A small sound classifier, trained from scratch.
Training: normuon at rate 0.026, 4000 steps, batches of 128, held-out accuracy 97%.
Data: 26041 training examples, 19.7 epochs.
Rows from block 3, named by matrix and row number. Each number is 128 + 32 x the weight over its row's rms, rounded and kept within 0 to 255. All counts start at 0. After the name is the row's rms in percent of the matrix's.
# weight_ih_l0_reverse: GRU input weights, backward direction (gates r, z, n stacked) (model.rnn.0.rnn.weight_ih_l0_reverse, 576x208), inputs 104-207
weight_ih_l0_reverse.62 106 [110 119 166 130 122 127  74 122  70 111 205 125 104 160 139 121 126 125 158 114 158 112 139 156 159 122 161 137  94 126 120 175 171 175 139 107 126 173 171  84 129  70 113  69 163 138 118 131  96 139 105 134 116 115 156 157 149  95 138 152 163  78 204 122 137 100 103 160  54 124 120 156 129  91 106  89 115 168 173  28 125 123 130 126 102 157 101 122 118 114 115 109 151 138 116 235 162 124 117 159 191  35 144 145]
weight_ih_l0_reverse.63 101 [131 117 107 117 130 123 180 150 121 140 223 139 163  93 182 106  67 156 115 151 140 154 170 175 170  59 148  85 111  74 114 129 195 103 138 131  90 135  53 162 179 169 117 122 114 108 104 132 119 140 149 140 121 137  81 100 139  95 147 217 139 142 143 153 133 129  99 180 103 198 106 146  96 139 117 181 110 101 142  92 178 135 144 101  96  82 129  38  99 125 128 149 118  77 141 179 154 123 112 104  99 193 148 187]
weight_ih_l0_reverse.64 110 [102 123 168 142  94 106 105 100 178 121 153 140 141 122 169 187 141 147 145 115 139 113 123  72  67 110 155 196  66 155 135  56 159 116 154  43 127 111  82 152  86 181 116  76 141 123 165 153 132 177 131 112 113 132 124  78 109 168  75 150  95 141 154 140 146 109 166 110 111 246 106  77 115 125 150 108 112 147 133  91 203 140  98  95 175  63 146 114 137 133 108 110 121  99 135 172 135 140 133 139 139 129 137 175]
weight_ih_l0_reverse.65 098 [194 104 132 152 136 148 121 149 148  67 150 107 225  94 119 120 125  89 136 138 131 111 109  65 154 128 138  69 101 139  97 184 196 145 136 129 146  64  92  94 142 110 168 178 144 128 122  75 140 116 111 120 142 132 141 183  99 114 126 118 158 126 118 173 111 142  84 115  71 113 144 124 118 127  94 152 142 160 163 117 221 146 113  74  74  76 131 179 121 152 158 170 138  53 155 126 178 117 142 159 165 132 155 135]
weight_ih_l0_reverse.66 082 [142 129 120 181  98 133 116  88 135 133 107  85 145 151 146  94 184  74 166 119  32 130 144  36 143  97  84 159 162 154 140 179 116  83 155 133 135  93 165 159 114 110 102  90 119 134 143 110 122 116 174 163 138 168  74 162 181 118 111  94 125 114 141  82 123 155 130 147 106 151 132  92  94  48 152 142 134 145  61 149 206 141 180 104 128 128 122 160 150 149 130 196 150  76 151 192 100 152 138  86 193 100 140 153]
weight_ih_l0_reverse.67 102 [176 142 111 102  94 115  99 132 115  56 141 109 111 149 101 138 113 100 133  97 189 138 155  96 151 123 138 177 144 104 116 125  97  96 123 206 136 144 151 134 115 168 156 141 138 122 136 151 160  97 132 153 162 140 178 151 126 103  20 110 143 152  89  85 141 142 110  65 126  87 100 123 181 102 110 116 130 139  66 173 116 123 161 217 119 171 132 119 152 119 152 140 145  75 124 108 123 151 107 135 227 145 128 108]
weight_ih_l0_reverse.68 103 [ 73 133 116 124 120 118  80 161 153  79  85 101 141 159 111  22 142 132 144 112 225 136 118 137 177 146  64 147 165 154 121 102 106 140 147 101 144 157  81 142  85 165 159 170 128 147 127 166 113 118 124 144 150 134  81  77 114  85 117  82 123 138 167  87  72 125 123 195 147 141 151 115 152 139 142 138 134 132 128 122  80 147 127  89  84 106 149 187 127 129 112 113 117 125 139 143 113 112 144 137 109 141 139  90]
weight_ih_l0_reverse.69 112 [154 105 128 137 121 142 154 117  73 135 124 183 135 105 139  62 135  75 157 166 117 104  86 114  69 111 111 142 142 120 147 128 109  79 149 115 132 149 144 112 146 118 136 148  93 138 153 116 138  96 130 113 128 143 153 168 136 151 120  64 157 128 101 106 124 134  93 123 142 161 139 140 160  79 122  67 126  55 139 113  84 138 155 172  91 135 122 133  93 145 126 149 125 156 106 141  94 133 134 146 181 170 130 186]
weight_ih_l0_reverse.70 104 [130 135 117 140 139 112  59 142 203 197 131  82 147 109 140 122 131 118 128 140 128 112 133 135 117  78 148 188 106 111  95  45 136 141 154 133 128 124  97 120 172  99 116  86 125 128 141 107  82 142 137 135 130 114 128 205 130 121 117 160 158 120 255  89 200 167 135 130 133 134 125 159 143  66 108 118 137 141 130 153  73 134 139 128 116 109 117 152 147 119 133 149 135  81 135  67  86 122 134 150 141 146 134 123]
weight_ih_l0_reverse.71 097 [107 113 166 153 119 119 169 114 151 161  87 135 155 118  85 110 110 177 120 123 153 142 171 142 135 106 156  96  88 147 126 184 103 162 137 113 149  84 150 130 166  86 108 164 139 146 127 109  76 119 108 106 144 134 129 119 192  87  65 171 119 155 145 128 142 115 171 200  66 108 119  47 197  59 141  81 154 114 162 158  92 132 160  53  53 123 124  84 136 126 103  47 110 141 117 179  91 130 136 131 154 184 146  99]
weight_ih_l0_reverse.72 119 [171 113 105 116 136 114 209 162 147 108 114 147 146  89  49 105 140 107 145 125 140 108 111 126 128 154 153 164 111 156 125 117 134 137 146 100 121 148 144 156 156 123 128 168 144 118 148 103 103 133 122 129 150 142 121 131 119  71  39 156 126 156 156 121 106 114  90 146 100 149 135 118 114   2 221  87 120  40 179 145 153 122  97 136  88 112 142 126 193 122 129 144 122  79 124 119 120 141 131 206 202  93 127  99]
weight_ih_l0_reverse.73 109 [ 79 127 116 125  60 113 202 134 171 104 192  26 137 118 133 138 117 161 166 113 184 134 177 151  65 127 130 127  82 103 129 177 132 104 145 124 131  99  98 146 139 186 114 154 125 132 129  80 105 157 140 124 156 124  62  92 120  80 121 180 143 103 129 132 164 101  96 165  97 104 122 139 138 119 183  58 138 175  92 133  98 127 145  85 177  84 144 148 137 137 146 152 121 138 125 155 115 132 115  62  60 147 129  69]
weight_ih_l0_reverse.74 104 [158 140 148 137 144 103 162 110 162 103 185 135 124 139 126 139 120 113 117 110 124 120 183 109 130 124 137 128 127 129 102 129 179  83 142 125 124 107 130 125 120 116 162 146 109 139 127 114 137  97 126 135 135 134 128 119 160 155  87 115 125 191 154 143  52 130 116 156 107 155 140 183  81  87  46 211 134 140  81 103 151 131 110 144 103 119 126 114 126 132 146 106 106 188 126 196  80 131 137 100 129 141 123 161]
weight_ih_l0_reverse.75 103 [121 103 135 143 139 112 142  89 109 164 177 117 115 135 130  87 116  99 127 136 125 129 125  88  96 153  55 136  92 116 111  79 162 128 122 146 132 115 116 174 140 133 133 175 123 127 115 176 178 178 104 137 133 121  86 184 120  90 152 103 109 130 137 127  84 123 103  71 108 153 145 176 118 118 135 168 120 101  55  96  84 131 105 155 149 165 140 106  94 119 124  72 105 111 144 169 163 112 134 116 101 124 116 182]
weight_ih_l0_reverse.76 109 [ 94 126 112 168 115 136 169 114  95 127 214 192 121 100 122 142 135  73  91 144  59 120  92  99 146 144 133 131 157 123 114 149 112  52 155 136 113 131 125 105 178 144 116 139 124 126 145 175  28 154 136 122 122 128 110  89 141 178 151 132 132 112 197 164 110 162 147 157 140  86 144 154 149 158  83 112 134 104 137 187  56 124 103 157 151  81 135 131 120 108 139 133 132 177 115 115  99 139 139 177  76 188 132 132]
weight_ih_l0_reverse.77 097 [131 112 146 139 182 139 118 121 128 131  93 158 118 132 121 170 140 106 139  37 147 119 154 187 162 131 195 174 151 123 149 128  98 116 127 149 166 157 160  81 134  75 111 159 204 130 146  95 170 179 101 134 133 136 106 167 131 142  93 110 142 131  97  76 196  94  84  88 106 106 116 137 139 128 113 137 107  90 207 128 177 142 139 116  78 185 126  49 152  99 100 108  99 126 144  89 148 110 140 196 101  11 147 126]
weight_ih_l0_reverse.78 111 [ 90 118 115  79 186 114 113 138  81 118 116 115 125 169 141 106 130 120 111 161 152 155 117 101  78 147 115 106  30 115 120 103 142 106 119 114 101 156 132 167 128 189 117  63  87 127 154  82 164  59 121  99 145 133 115 169  90 149 165 151 131 111 129 135 174 149 166 179 158 165 103 126  83 130 148 103 122  49 102  76 123 127 154  79 104 155 136 151 116 123 126 109 129 160 120  96  94 124 126  92 137 210 146 110]
weight_ih_l0_reverse.79 092 [134 100 183 126 149 107 108 147  93 112 158  89  73 110 175 126 124 166 137 107  63 121 197 174 151 135 156 153 145 149 114  79  58  99  97 125  93 150 150  89  53 169 116 189 143 126 108 179  95 151 111 119 128  99 106 167 119 104 130 130  96 155 206 136 189 146  89 148 104 166 117 218 164  77 187 143 111  83 140 221 178 128 156  70 127 158 103 103 139 109 118 123 146 115 138 102 166 103 114  93 145 174 101  93]
weight_ih_l0_reverse.80 106 [105 152 153  89 154 148 106 102 145 176 135  75 108 125 149 113 105 122 132 167 130  99 105 155 173 133 174 179 153 137 143  85  78 121 130 116 119 244 160 188 138 129 153 166 143 123 151 124 137 117 110 117 111 131 133 133 128 248  86  98 107 114 204 129 151 130 143  91 139  33 122 134 159 143  94  80 115 118 103 148  46 126  98 121  48 114 128 155 174 146 134 184 123 151 143 113 194 112 137 122 131  91 140 157]
weight_ih_l0_reverse.81 100 [107 124 124 113 140 145  97 137  92 104 163  74 144 129 112 143 186 200 134 113  67 155 112 105 178 120 135 125 150 125 140 116 113 158 172 150 150 166  77 121 105  78 120 132 152 150 133 206 146 164 121 127 130 150  67 137  98 134  66  97 115 165 128 125 164 155 134 190  93 136 140 153 144 125 148 106 134 102  30  85 180 138 142 158  99 177 146  75 121 135 120 119 139 101 140 173  97 145 153  94 107 154 125 144]
weight_ih_l0_reverse.82 102 [183 119 178 123 137 135 135 101 132 138  91 104 126 126 115 117 121 178 136 158 103 106 135 166 172 119 179 176 121 127  78 135 168 132 142 145 130 236  91 145 121 113 118 117 123 144 121 139  91 101 109 123 139 127 182 133 168 142  86 123 150 181  91 144 155 110 141  39 100  93 135 147 148 154 106 113 110 157 106 178 133 154 141 124 125 108 121 169 146 141 126  98 117  79 146  81 192 140 142  43 126  45 123 201]
weight_ih_l0_reverse.83 104 [ 94 153 106 135 109  92 111 151  78  73 161 125 136 150 148 190 145 130 136 144 110  96 123  86 143 120 185 184  89 146 137 149 161  79 128 116 135 161 117 115 112 169 158 153 133 138 125 184 134 160 118 150 120 130 124 133  88  85 113 146  93 178 196 137 170 139 133 128 134 170 131 125  75 133 101 140 122 157 171 101 163 128 144 208  86 187 133 109 114 119 136 152 151 180 114  65 138 138 145 107  97 105 130 117]
weight_ih_l0_reverse.84 100 [105 133 155 178 142 128 149 142 108 128 119  93 133 152 119 119 138 160 129  86 167  97 141 189  86 145 100 116  92 143 147 142  60  85 124  88 121  92 154 167  97 153 140 143 158 123 136 149 124 177 113 118 130 139  52  59 112   0  99 102 129 130  93 152 127 108 115 140 143 152 157 127 105  76 172  93 119 119 160 180  82 150  83 125 134 181 130 136 137 135 139 102 138 138 156  54 237 117 129 124 100 121 154 128]
weight_ih_l0_reverse.85 109 [137 113  99 147 130 125 158 151 156 156  94 118 102 140 155 141 119 118 118 173 162  80 131 197  77 122 164  71  60 132 110 129 108  97 119 160 125 106 133 105 157 158 104  78 107 105 142 116  50  75 135 147 112 129 154 135 131 149 191 127 112  92  58 130  59 120  88 133 118 171 155 179 103 168 142  62 128  56 147 159 118 137 137  97 154  94 118 133 120 108 115 127 140 173 130 130 155 117 126  95 138 177 131 111]
weight_ih_l0_reverse.86 110 [101 138 134 133 126 160 145 127  95 126 121  84  93 132 100 135 129  70 133 118 124  93 138 108 130 120 157  59 112 110 159 174 144  99 131 107 155  68 103 124 112 156 114 133 141 129 125 144  72  93 123 146 120 124  83  67 111  85 100  80 116 167 128 149 102 140 106 180  68 145 141 166 104 139 112 205 140 163 127  56 111 118 130  62 123 210 114 117 137 149 123 127 124 201 137 108 157 125 119 130 194  40 124 132]
weight_ih_l0_reverse.87 096 [142 113 120 129  90 102 194 135 116  81 118 199  98 139 170 116 123 120 136 124 164  58  90 153 111 159 177  24 172 141 140 159 150  41 143  95 117  68 150 125 149  80 148 146 143 131 113 114  74 129 129 120  99 150  82  91 157 107 141 184 132 100 123 142 165  98 119 156  90 126 114 150 106 136  91 145 109 108 163 178  85 135 130  88 156 120 113  81 121 133 116 120 133 102 138 135 162 109 104 105 100 110 105 155]
weight_ih_l0_reverse.88 097 [178 118 120 124 123 107 112 143 190 157 160 235  92 141  81 206 105 146 122 168 113 139 152 134 118 116 169 115 123 116 126  39 159 165 111 104 111 140  92 132 158 159 122 151 121  96  95 215 132 127 136 123 101  98 149  52 107 126 147  97  93  96 180  97 106 123 128 113 137 151 144 141  71  83 128 116 106  91 125 134 135 108 128 192 171 104 119 123 127 108 122 142 122 140 149 153 146 107 104 113 169 131 109 108]
weight_ih_l0_reverse.89 101 [161 155  83 107 132 124  88 135  80 101 164 159 119 130 109  79 121 102 107 180  99 197  83 172 109 153 152 160 113 129 136 208 158 121 130 193 128 137 123 124 101 167 138  84 141 138 114 119 121  73 163 158 126 103 149 146  97 125  45 142 130 115 213 120  93 129 131 160 105 188 106 132 172 199 163 192 114 137 181  80 120 128 106 150 126  65 114 130 114 116 126 164 154  97 119  95 158 134 136 212  80 160 117  68]
weight_ih_l0_reverse.90 100 [111 192 136 148 133 125 184 109 167  18  87 120  81  97 198 139 153 122 184 127  93 167 176 102 169 120 132 166 110 112 152 188 160 137 124 106 142  89 140 190 109 155 131 155 149 115 109 127 121 102 135 128 117 110 133 110 127 163 128 143 110 118 148 137  39 128  94 174 108 153 129 167 145 133  61 105 134 158 121 109  58 102 138 174 152 137 104 108 121 121 130 126 134 143 135 113 137 145 109 118 159  87 119  65]
weight_ih_l0_reverse.91 102 [115 143 149 139 162 115 150 145 136 137 116 174 113 119 169 110 123 140 120 179 147 125 105 139 155 126 155 173  91 107 127  52 159 147 103 123 150 118 182  86  98 173 142 137 136 125 118 103  82 130 107 123 125 117 139 127 176 136  56  79 148 142 147 145 138 137  40  79 153 128 124  38  46 160 125 128 116 125  98  81 185 125 119 147 150 110 137 159 108 134 143 112  85 148 169 127 106 114 114 168 195 176 130  59]
weight_ih_l0_reverse.92 104 [ 89  95 137 168  75 137  79 110 159  99 141 137  86 147  60 171 139  60 126 129 128 178  95 123 162 143 158 118  71 128 104  62 137 149  98  85 135  43 165  77 144  93 122 101  86 107 118 126  96 189 134 125 123 129  67 116 207 174 163 192 144  98 183 140 132 113 132 147  93 180 107  75 137 116 154 163 139 114 180 126 198 130 146 118 108 209 138 142 131 123 138 109 135 169 133 151  78 118 114 143 141 154 136 176]
weight_ih_l0_reverse.93 100 [145 119 121  84 132 113 149  92  98 153 131  95 165 139  73 123 124 168 144 114 130 124 189 207  95 149  87 125 143 111 161 232  78 154 107  95 143 118 113 112  99 104 147 200 124 138 136 112 158 145 127 128 157 142  87 136 121 115  88 112 122 127 113  91 224 172  93 120 107 117 161 161  90 155 171 151 131 106 139 130 103 148 150 102 114 155 150 124 125 125 145 193 125 110 117 208 153 140 140  74  94 123 124 112]