{
  "arch": "crnn",
  "model": "sound classifier",
  "dataset": "short read English sentences (LibriTTS-R)",
  "train_examples": 26041,
  "time_shift_ms": 50,
  "n_mels": 80,
  "hop_length": 160,
  "input": "log_mel",
  "spec_augment": false,
  "win_length": 512,
  "targets": ["voice"],
  "num_classes": 2,
  "norm": "layernorm",
  "hidden_act": "relu",
  "channel_attention": "se",
  "depths": [1, 1, 1],
  "kernel_size": 3,
  "stem": "single",
  "widths": [96, 144, 208],
  "rnn_width": 192,
  "rnn": "gru",
  "bidirectional": true,
  "rnn_residual": false,
  "rnn_layers": 6,
  "label_smoothing": 0.05,
  "loss": "cross_entropy",
  "optimizer": "normuon",
  "muon_scale": "original",
  "learning_rate": 0.026,
  "momentum": 0.95,
  "nesterov": true,
  "orthogonalizer": "newton_schulz_5",
  "adamw_lr_other_params": 0.0012,
  "max_grad_norm": 1.0,
  "max_steps": 4000,
  "batch_size": 128,
  "epochs": 19.7,
  "lr_schedule": "cosine",
  "final_lr_fraction": 0.05,
  "warmup_steps": 120,
  "weight_decay": 0.02,
  "adamw_weight_decay_other_params": 0
}
Rows from block 6, named by matrix and row number. Each number is 128 + 32 x the weight over its row's rms, rounded and kept within 0 to 255. All counts start at 0. Numbers have three digits each. After the name is the row's rms in percent of the matrix's.
# weight_ih_l0: GRU input weights (gates r, z, n stacked) (model.rnn.3.rnn.weight_ih_l0, 576x384), inputs 192-287
weight_ih_l0.52 106:124145107171130067104173138131147139049111173149121110139142078150146136137107077163120160161162173126137092085135116167119203117152157146090136082191108092103141117135125157049098153066161129138158110122137151150119119169151088121170104163098155107136146088127098135090137138085131091130
weight_ih_l0.53 105:094136106160119113181092128085174087150111130172147113113139114123194177146130148143165054105098188053132155195102144099125146176141144011135128161126116120067115168133061111101124157173072110173157130116147117118119178103115140118208067073141137115101096151112149141134148161061157137096
weight_ih_l0.54 103:160132127184119116119078089148116103131119123137100124156142127075150097128093089126161128132182094113150133148059204080149056101161121056156088132107131149077085106130109107052108113130147151149134174170177110132121183130118115128161062205151108122168174115158159125121126209097100102156
weight_ih_l0.55 106:153111155096151112133148057097178127130140161123162152141096107076124159128162153131064185139170131084101097099165209134080099118118147072101155095104111119124144121115154097130112083188128088175114143111119145141140164144106059165184139123130083127190198210090169102129157176135100141114
weight_ih_l0.56 103:117070165090097144174148149140128125107049124166181115096147121138075095112128180142099159125157105172141177122022112112116066144130169119127157130121116126166072108093118138188141149118195096151135088112048146061104133138076112101107165142097163129123122128133137141169157155118122095121
weight_ih_l0.57 099:142144126130134104088170098142152080152171166109114139091048165101245140098176110155076115119132118122123144100168038145075161138122145122132194109113125155112122160094091162110123128126157175081146117148145115106098146165085157133139112098169104155090128128194139142111139105095156141171
weight_ih_l0.58 106:130140110077137140123110163103189092145149112106063152184105133097208166116107062111120129096119167181157113157127147138142073125133181069122077139140129143136122106086111042145078129112122075162107121072156171165186179103135118179164155120101045114122181117159199095135154173104083071134
weight_ih_l0.59 101:113105137162079143105133075130138097114129105113076127106094143124119072091128161108186136117149120131208049091134162109128140185183142091137159117156135132137116109132153100137125124153121155092078100111148144087125113111128166135065113090095133093104185092157236159122066131079146138103
weight_ih_l0.60 100:170138217154141147085193147122083168110115125080123139166160138121099153136089122076170096140111128136140144136170125072119128122086142159071117125151135173101110168125151161155211087127109152167070135125117096134030108105111126113154106098091130157069151103135092129089130138145079096110
weight_ih_l0.61 110:187095103111106149104163107106083098127112097102138124144120099115163145134101063118113094146098107158086156119145130162135125124113154139132110163149102058137105230106096139148104125100137094159145103133159111072103116137117118093126122094114121183201135091163154169103127162144198112127
weight_ih_l0.62 106:045147158093139128198161083058132097122175141148170170136136138129122093144116108123088151115188101151105165140098159139198196143098081067111125128100166071125120135127139073110105202110138186150109133110162131074134173103073093112133070116178167076108128138190124072114132152129157088113
weight_ih_l0.63 107:103140102147106125133180129135165142177110146210116175171121137068136124103188100166154150091073140094149111169115129075092121184125131118162136115126135099107145132090157130105177136141107142153105190111148110113117135097116158105154125109074053165146098153098114160126148165133107126090
weight_ih_l0.64 107:129129154182121114111140096125099147110094088164103118125136121147160145145156148133164097101144199071085095118135111098143097175092156066104161090105073135179115114127147127076121165095118103121115109120116070186175114138089114144167107146157174111149105114164148105095118090095158111156
weight_ih_l0.65 109:085104155112151116102085187176136119104106135155136127154120098129151106132068104098095103138122131144157111207155126162159105067172105055090102138103110139121103149124134139160116167128139148158165104162123101116107088125126125139100147143107082121128130148070128161074186169041120154148
weight_ih_l0.66 098:134103114139138149085127091128168135146135202184119118069109111106124121136111146125118118122104176149130156158102081153116154152156088162094073112153130158107148151099073084084122139120122079113107143217095078122120131150099114161155127150165110095148113165160094146102158107149144150145
weight_ih_l0.67 105:108138128094154138123069090175030190128130114151121141104192102084136154097124187143123090161198092135141174113115164152132128116122141097137148113143169138123065111062115129150093149128108134108083141115114106124196136074100102153149147082132101147170133089117114096057179169141111111121
weight_ih_l0.68 106:125151118136144119098072090108170173080114099150155138119149135146151182164143179126156114172094129121063119033110120139078149157136108136113139133126042116100131157148131126147136218125132128151133140115164151131124173112088189158215105124087041135184137139156112137161143174128084111140
weight_ih_l0.69 102:088168146145120163146160144170161148121103135155160153116147153142121209171109056080105127102158134096148103158073165160106153160172122133136196131126131113130130125122040157159139129123112157102108150149091163137131110092097198142141077109114152124129129071098120106192105157051129105065
weight_ih_l0.70 104:133142088104122057162115160163067094148103084118164107112112132090085055091159126137098115122109171160131070107164176083163069174087062140087084097157128130198125114130146138153128092164159117145172129139149092127172046151062133125157163119121114100160159115160163147093164126149122133163
weight_ih_l0.71 104:175146129124124158156133089120078123180172176117166135157177132122140128118135124141112120120147155136174100133164104139155082115132108163147132146092131106114111119101159158142125108077081121167150072078082127151148137105169122117152150108140146066123146091089160155088164109148135079157
weight_ih_l0.72 102:100118123129150084128137115131159152126083111183121135145132091132141053120119132161131179145092150134109047195184140086172102116118084133141148097115140096173135144121116112145151132161175114088153083093078117136103141140121167150127144135110102044129122136112175114076110127138150109159
weight_ih_l0.73 100:077074171089147137126163081158143156110140172137157182137090153112120065145136143152113114080134143112130161143121126084120178105102134114135114114114099083112136082105132112161094104127140156117109165118080159146168123156156094151027169083120120137159135084140152163175100127147182179164
weight_ih_l0.74 108:096095081173101124119140062088117145116108181119109128095094111136108148153169149110202158114121134164145128098096093165165110084057118068092154114109163142166128090189141165120136192075109069128094129119096097212128081139184108107107210121164028166158055196127091111115116107108113117112
weight_ih_l0.75 097:123105171098079127127127121113153170137151185100160167090123108158144188137108120132103146112114121083136108106074194117142196171099094158140165128116151212172114093178136132097116127127105118144189129178062134144119145106096097107094110123084122113123099154074124063166151131086118041113
weight_ih_l0.76 105:130089152155106136128099118095180110094118130073112161157121127099141081159100159153139100116136135149142148148094133087174126103072129084136183130148196135128181131162102116123074147103104145099094098150116102184157121121120132159130158125161139133156152120106118134131112172158108118099
weight_ih_l0.77 102:221133114133182110186126049128095095090169088134121130111068095126178145157130157108150187168104186159121120089068131071137119183142131171087067161090147091130132127173136134085145170122170143128135200152143138163105143160081123122154153129119179168093139122102097155132125145064162126119
weight_ih_l0.78 105:208157154123093131138077181140165056142152068087138168088168137158182103114108137126207146137134113131098132077113108195115125078164119178091182119151128115123079080083094127131092139165179084059132153151117138148104130071122131196170101093136122114118087119145207188125068153128139150157
weight_ih_l0.79 105:097147110098108119052146116126116171103131112093124115142090094124143121089078077168136088087224105147151106163122057131144166174164114134121092192138118118093121159108148171142160103143131084093105145128134112121138101112146143084130163140075096079149180075164083137145093168145125122082
weight_ih_l0.80 104:145188110163123130077129154146109153137093181071094145156129072120106145116105092210074150133074203135111119092159097156107126102155163110093110150109136108198157126091122107113099136140122105100128115128163164092092129140081099145158146158110115133103121200120138114120094088131172178117
weight_ih_l0.81 102:142182086150130126110112164146090122115145058186103138073106111142141166203155101089173158089105139120104112145148088125147091148146100152125131150200103124105119120133096104198101096107111148152125154179146135172122154076101172133127138179149141214157170142159173120110125104117088139144
weight_ih_l0.82 107:119147131099092159184150158145125088140078161114093089124152138145120118107162133138133125079131089139121091080089178140127141117132120108133147123127130161152078118106139112100110140111099156137125148131133098155182134128075103129143150125155138146091184060099139118139120119153101079069
weight_ih_l0.83 104:164100107101110146160113131165180160132103198121137110126125168154131118115137130242134124115112101148111147177174119070109123078097136174135069129122115138108134117143120150136147137151092076178131142139132137134130115114129079111164194123070079107137171102147085115116153081107102174096
weight_ih_l0.84 105:135142097152119139104144104161166175140139122105103164159127072077109111123085077087143144119137146130066109134058157124084158209074126109115115107075049133168097066098165155136065124147096111184110127097092148127152123109122194134141108131043115149125109120144100192147151099144134125101
weight_ih_l0.85 105:142128112118138130115113102137097117118154150156102062108119172081127097146099063107113114120109099067171211085141105106130129150127168106098157153105120094162145094128117158179127132108161112094118087117083164203125127136196141161144122098118120174137100113106133167156129181139134138196
weight_ih_l0.86 103:095169117089111103140193144109149159089110158158100114081130101111097152133114107090134163142087174153202157118151050112131144182166092170101140102129102200167127173123105111103150156158149107140126127134130130136069115139116101086102089126080166172117158123133097091152167168102136122093
weight_ih_l0.87 101:066107133152066138170174085033109100112153171081111096143178069111103099114101156155136104138064151083155181169154191144126107109114105131139104076162142097168066169122129119118166118180113150179147108068126156177163152113126114133159101106086067099196120100165144139112181130075176129085
weight_ih_l0.88 112:157079163085137137148047078111159118151114131140102168153087157172126138141150108114092071148202127141172111181120173117160185136105118137133131115153103105150154125126170119087142131136081164122085132106107127150145123107099138120152123130177172099128110118154148195133133163078106097181
weight_ih_l0.89 097:075110183136147132169137127143127105146131186086120129149112155122061142123145141118172117105151149148161127153121120179147097146166079158099142159139153077137137126134141108153139154173163120082132111144112106129148111150104149137175102076167135105139148113117063151125125083118112149167
weight_ih_l0.90 099:145147138150131097142136164129156106083127115121130157107141161079094176183096204128103187137122095108127149150108080110165135205120145124103129151119093127119155126130145104100123113107080140129191108103125155114161184113121179129112093157063080116087133088061166109115069056184110158058
weight_ih_l0.91 103:188147105117086108159200092111137135160113094157151116126135117143178173154149094099180128126100132143156079158120128155130114100138100148135122052125101137114197101155141116125126123182133117128088159174115146125180144106102154106092071151132110150089139157096095110118105126121125108151
weight_ih_l0.92 107:166143137136148087085046089145141121156104116085157134113160079137180148152127189086203117157168114168132179126112071126128149081091121242131096119165165186141123102104123133158133092155092125149194102133135139104137108146138159140078120124131153159154145104159113096097196099203086115104
weight_ih_l0.93 104:113046105109105118094169122094133110102115146068135127130147103115103085048073153161152124159152120095154152070076082050107126112113132084102172142123124079040123124145118107073105116191109135125098099083147166129131103100149099174168129073106131089112151174109110163103083116162136150073
weight_ih_l0.94 097:134110125193102094135152156153115171143116121161188157160102106119152132073147129146092165104128161123149114125148162164164102140110126139122109114145152066183145173049116114047104108066126108187201150068149087130164149118149096108166125138098078069130214112174190096142049070133160144092
weight_ih_l0.95 104:162165098192205107136102149158135096082124088151145149128123082047185104071209098137128114085058136067146156170100175169147185090140100133117137100122164116131112130099122160152196187131088115129178130141118106122139111157166132158114097090085157130069135100132135137072119136162095078109
weight_ih_l0.96 103:131145085172116081123202132115156151148145113135109125110123157111171103109115087070103134126114109129120120157131120162075225095140122107130182166111101134152121149141143163156131149156127140089129138048155126152134128091167156068179167129110141094199099124154123133119126135168143180156
weight_ih_l0.97 101:118100133051148143116100129105122085154184079058109139134124138149098136164145104128113139096118109090064078186102112096179149089157175090190082120203078078144119144132104104119121141180164149117162082131208130105107155112123165130158098147072101126156164110122158133127138074170159152185
weight_ih_l0.98 100:077119098185079130049141085159125120094149161095136120098133093146155147154099155119178137079114069164115122147172052115123117126188147138138098106121089150119119167152120155191152178189100179132126153120139126106082114123133180129157111122134071122167123091105163135101064200150100140073
weight_ih_l0.99 097:134097133176108168157124150141173132154145137128149114153131151133095102140140151120119150101127140162167136147096156145093100110103056089093163130120161137100147080202122103064123150039175118140122123126079181079142193146129113068054109132089107149121068108118136140114159136147133132127
weight_ih_l0.100 106:116169150145194184138155037136098119163146121107084158160108096115086141139155137091147186098124147107080105115118123143143098117158072112132128170091154112174072108094086157179157169200091099153089102135124158120149118118115187086130135075117077114139124163131199163135134116094103164155
weight_ih_l0.101 106:090148071099150124110136107132054149109143147152105101145168079106153089094121116111109118123111120103104153124141100120139111163132176040099081086162174173108160202118152142123165201132161161131136078144179134144124143133125061163099119192104104135158116065148214137145131159135112111138
weight_ih_l0.102 109:173048155091059112137107135131137097202187099135131104161098124119063142163161103103194140135133151140102123119141129157102120116067143140123084086123081134096077131144123103124146133131127171142135132131165192121118114139152123073149171182124087148089106093152088112121106112180164114141
weight_ih_l0.103 101:171148120158150145150133161144128129134114156103135124096152124140113086104176104131133138160131114145174136156076091138103083139126097098141099167112123143090172126140102108138137138155099111171156082120084150203187170117146164159191124126161122140084104066090162116119092067126111066141
weight_ih_l0.104 107:086047106109121109153062120083090187154110141103144123099155075122145152128165118129093114120117071088159149148097076157125107125113129102150120131149121133160114156103125167129118169104154125144147158155173120149109149173085194155155127100180164143137120111122216162134090115167106131140
weight_ih_l0.105 105:141113107109178107094144145124131171116167146138131122201191158168127108048105129159122120102088141166118150096090154167105144138105160086115153156165160113112113169106115164115165126132109101164101114143144126132071186099086122108133111134064152104065157158158164176158159156131123131130
weight_ih_l0.106 107:075118141134138182165180148146138112135112163140089105087119095147162091132115099140132107121127147103121087117154133135149187124115078103117200126144160114154093179164155100139081102097159133115108094122174130153090172117090137111147168152055195111109196146137168099114090144110224084123
weight_ih_l0.107 100:165128106180095078128122125077148117082108122115100126108119137109097135199131111115170088135094118136157144177142112089170107111104117102128132128172076150074149161176125158205105124103069095050132119152122100152128142092129129074111129120090109097150160143141088171160160162101137187145
weight_ih_l0.108 101:142146113078182165055148163133119166141147122134139136140152140067135195161095169087139093101152049150105181119154150140087133161091077132125151148143144189137138098065171180066132121191113093146169126112144088087132138080145176116053155130166081148096084133090098179105162097126130160112
weight_ih_l0.109 095:152144112131137104176140180141114129182116212107072184150130123123060125143138130138122074110149185126147191081128192100081137093116163131136056117129129149123124186102121146198163101076140097121165151098095137090093168098171083161118119144073101175130114129077107109125164113149086110116
weight_ih_l0.110 103:126113164151142094131131144091139154123137124101145121132155119129133101153193108152113054137117094118086105101126140145120082087150143143107145077159146152140184123144056094109081122097143111180061160115136118108113153139181097103141098214112084132088105144131094143158139162152109138152
weight_ih_l0.111 099:173103114157144179113099073140105116200138122090150073075116140120085095150101141116081160133151125110135155095124137157100129149174165136099128093177106155108190096160121169163168159077111130166139110095071094081132067133134116126192137108101096088121077144103110123119103127091104080147
weight_ih_l0.112 111:137138168158133133116132125100177096077126114124097113122124198145079149159108085090069134094155113128162118154114096126112146120129201051136176135217106122106052088096121088119181126107094136158122134068107129132060166190163072095158127079118089171185114132152154175103160128089137160165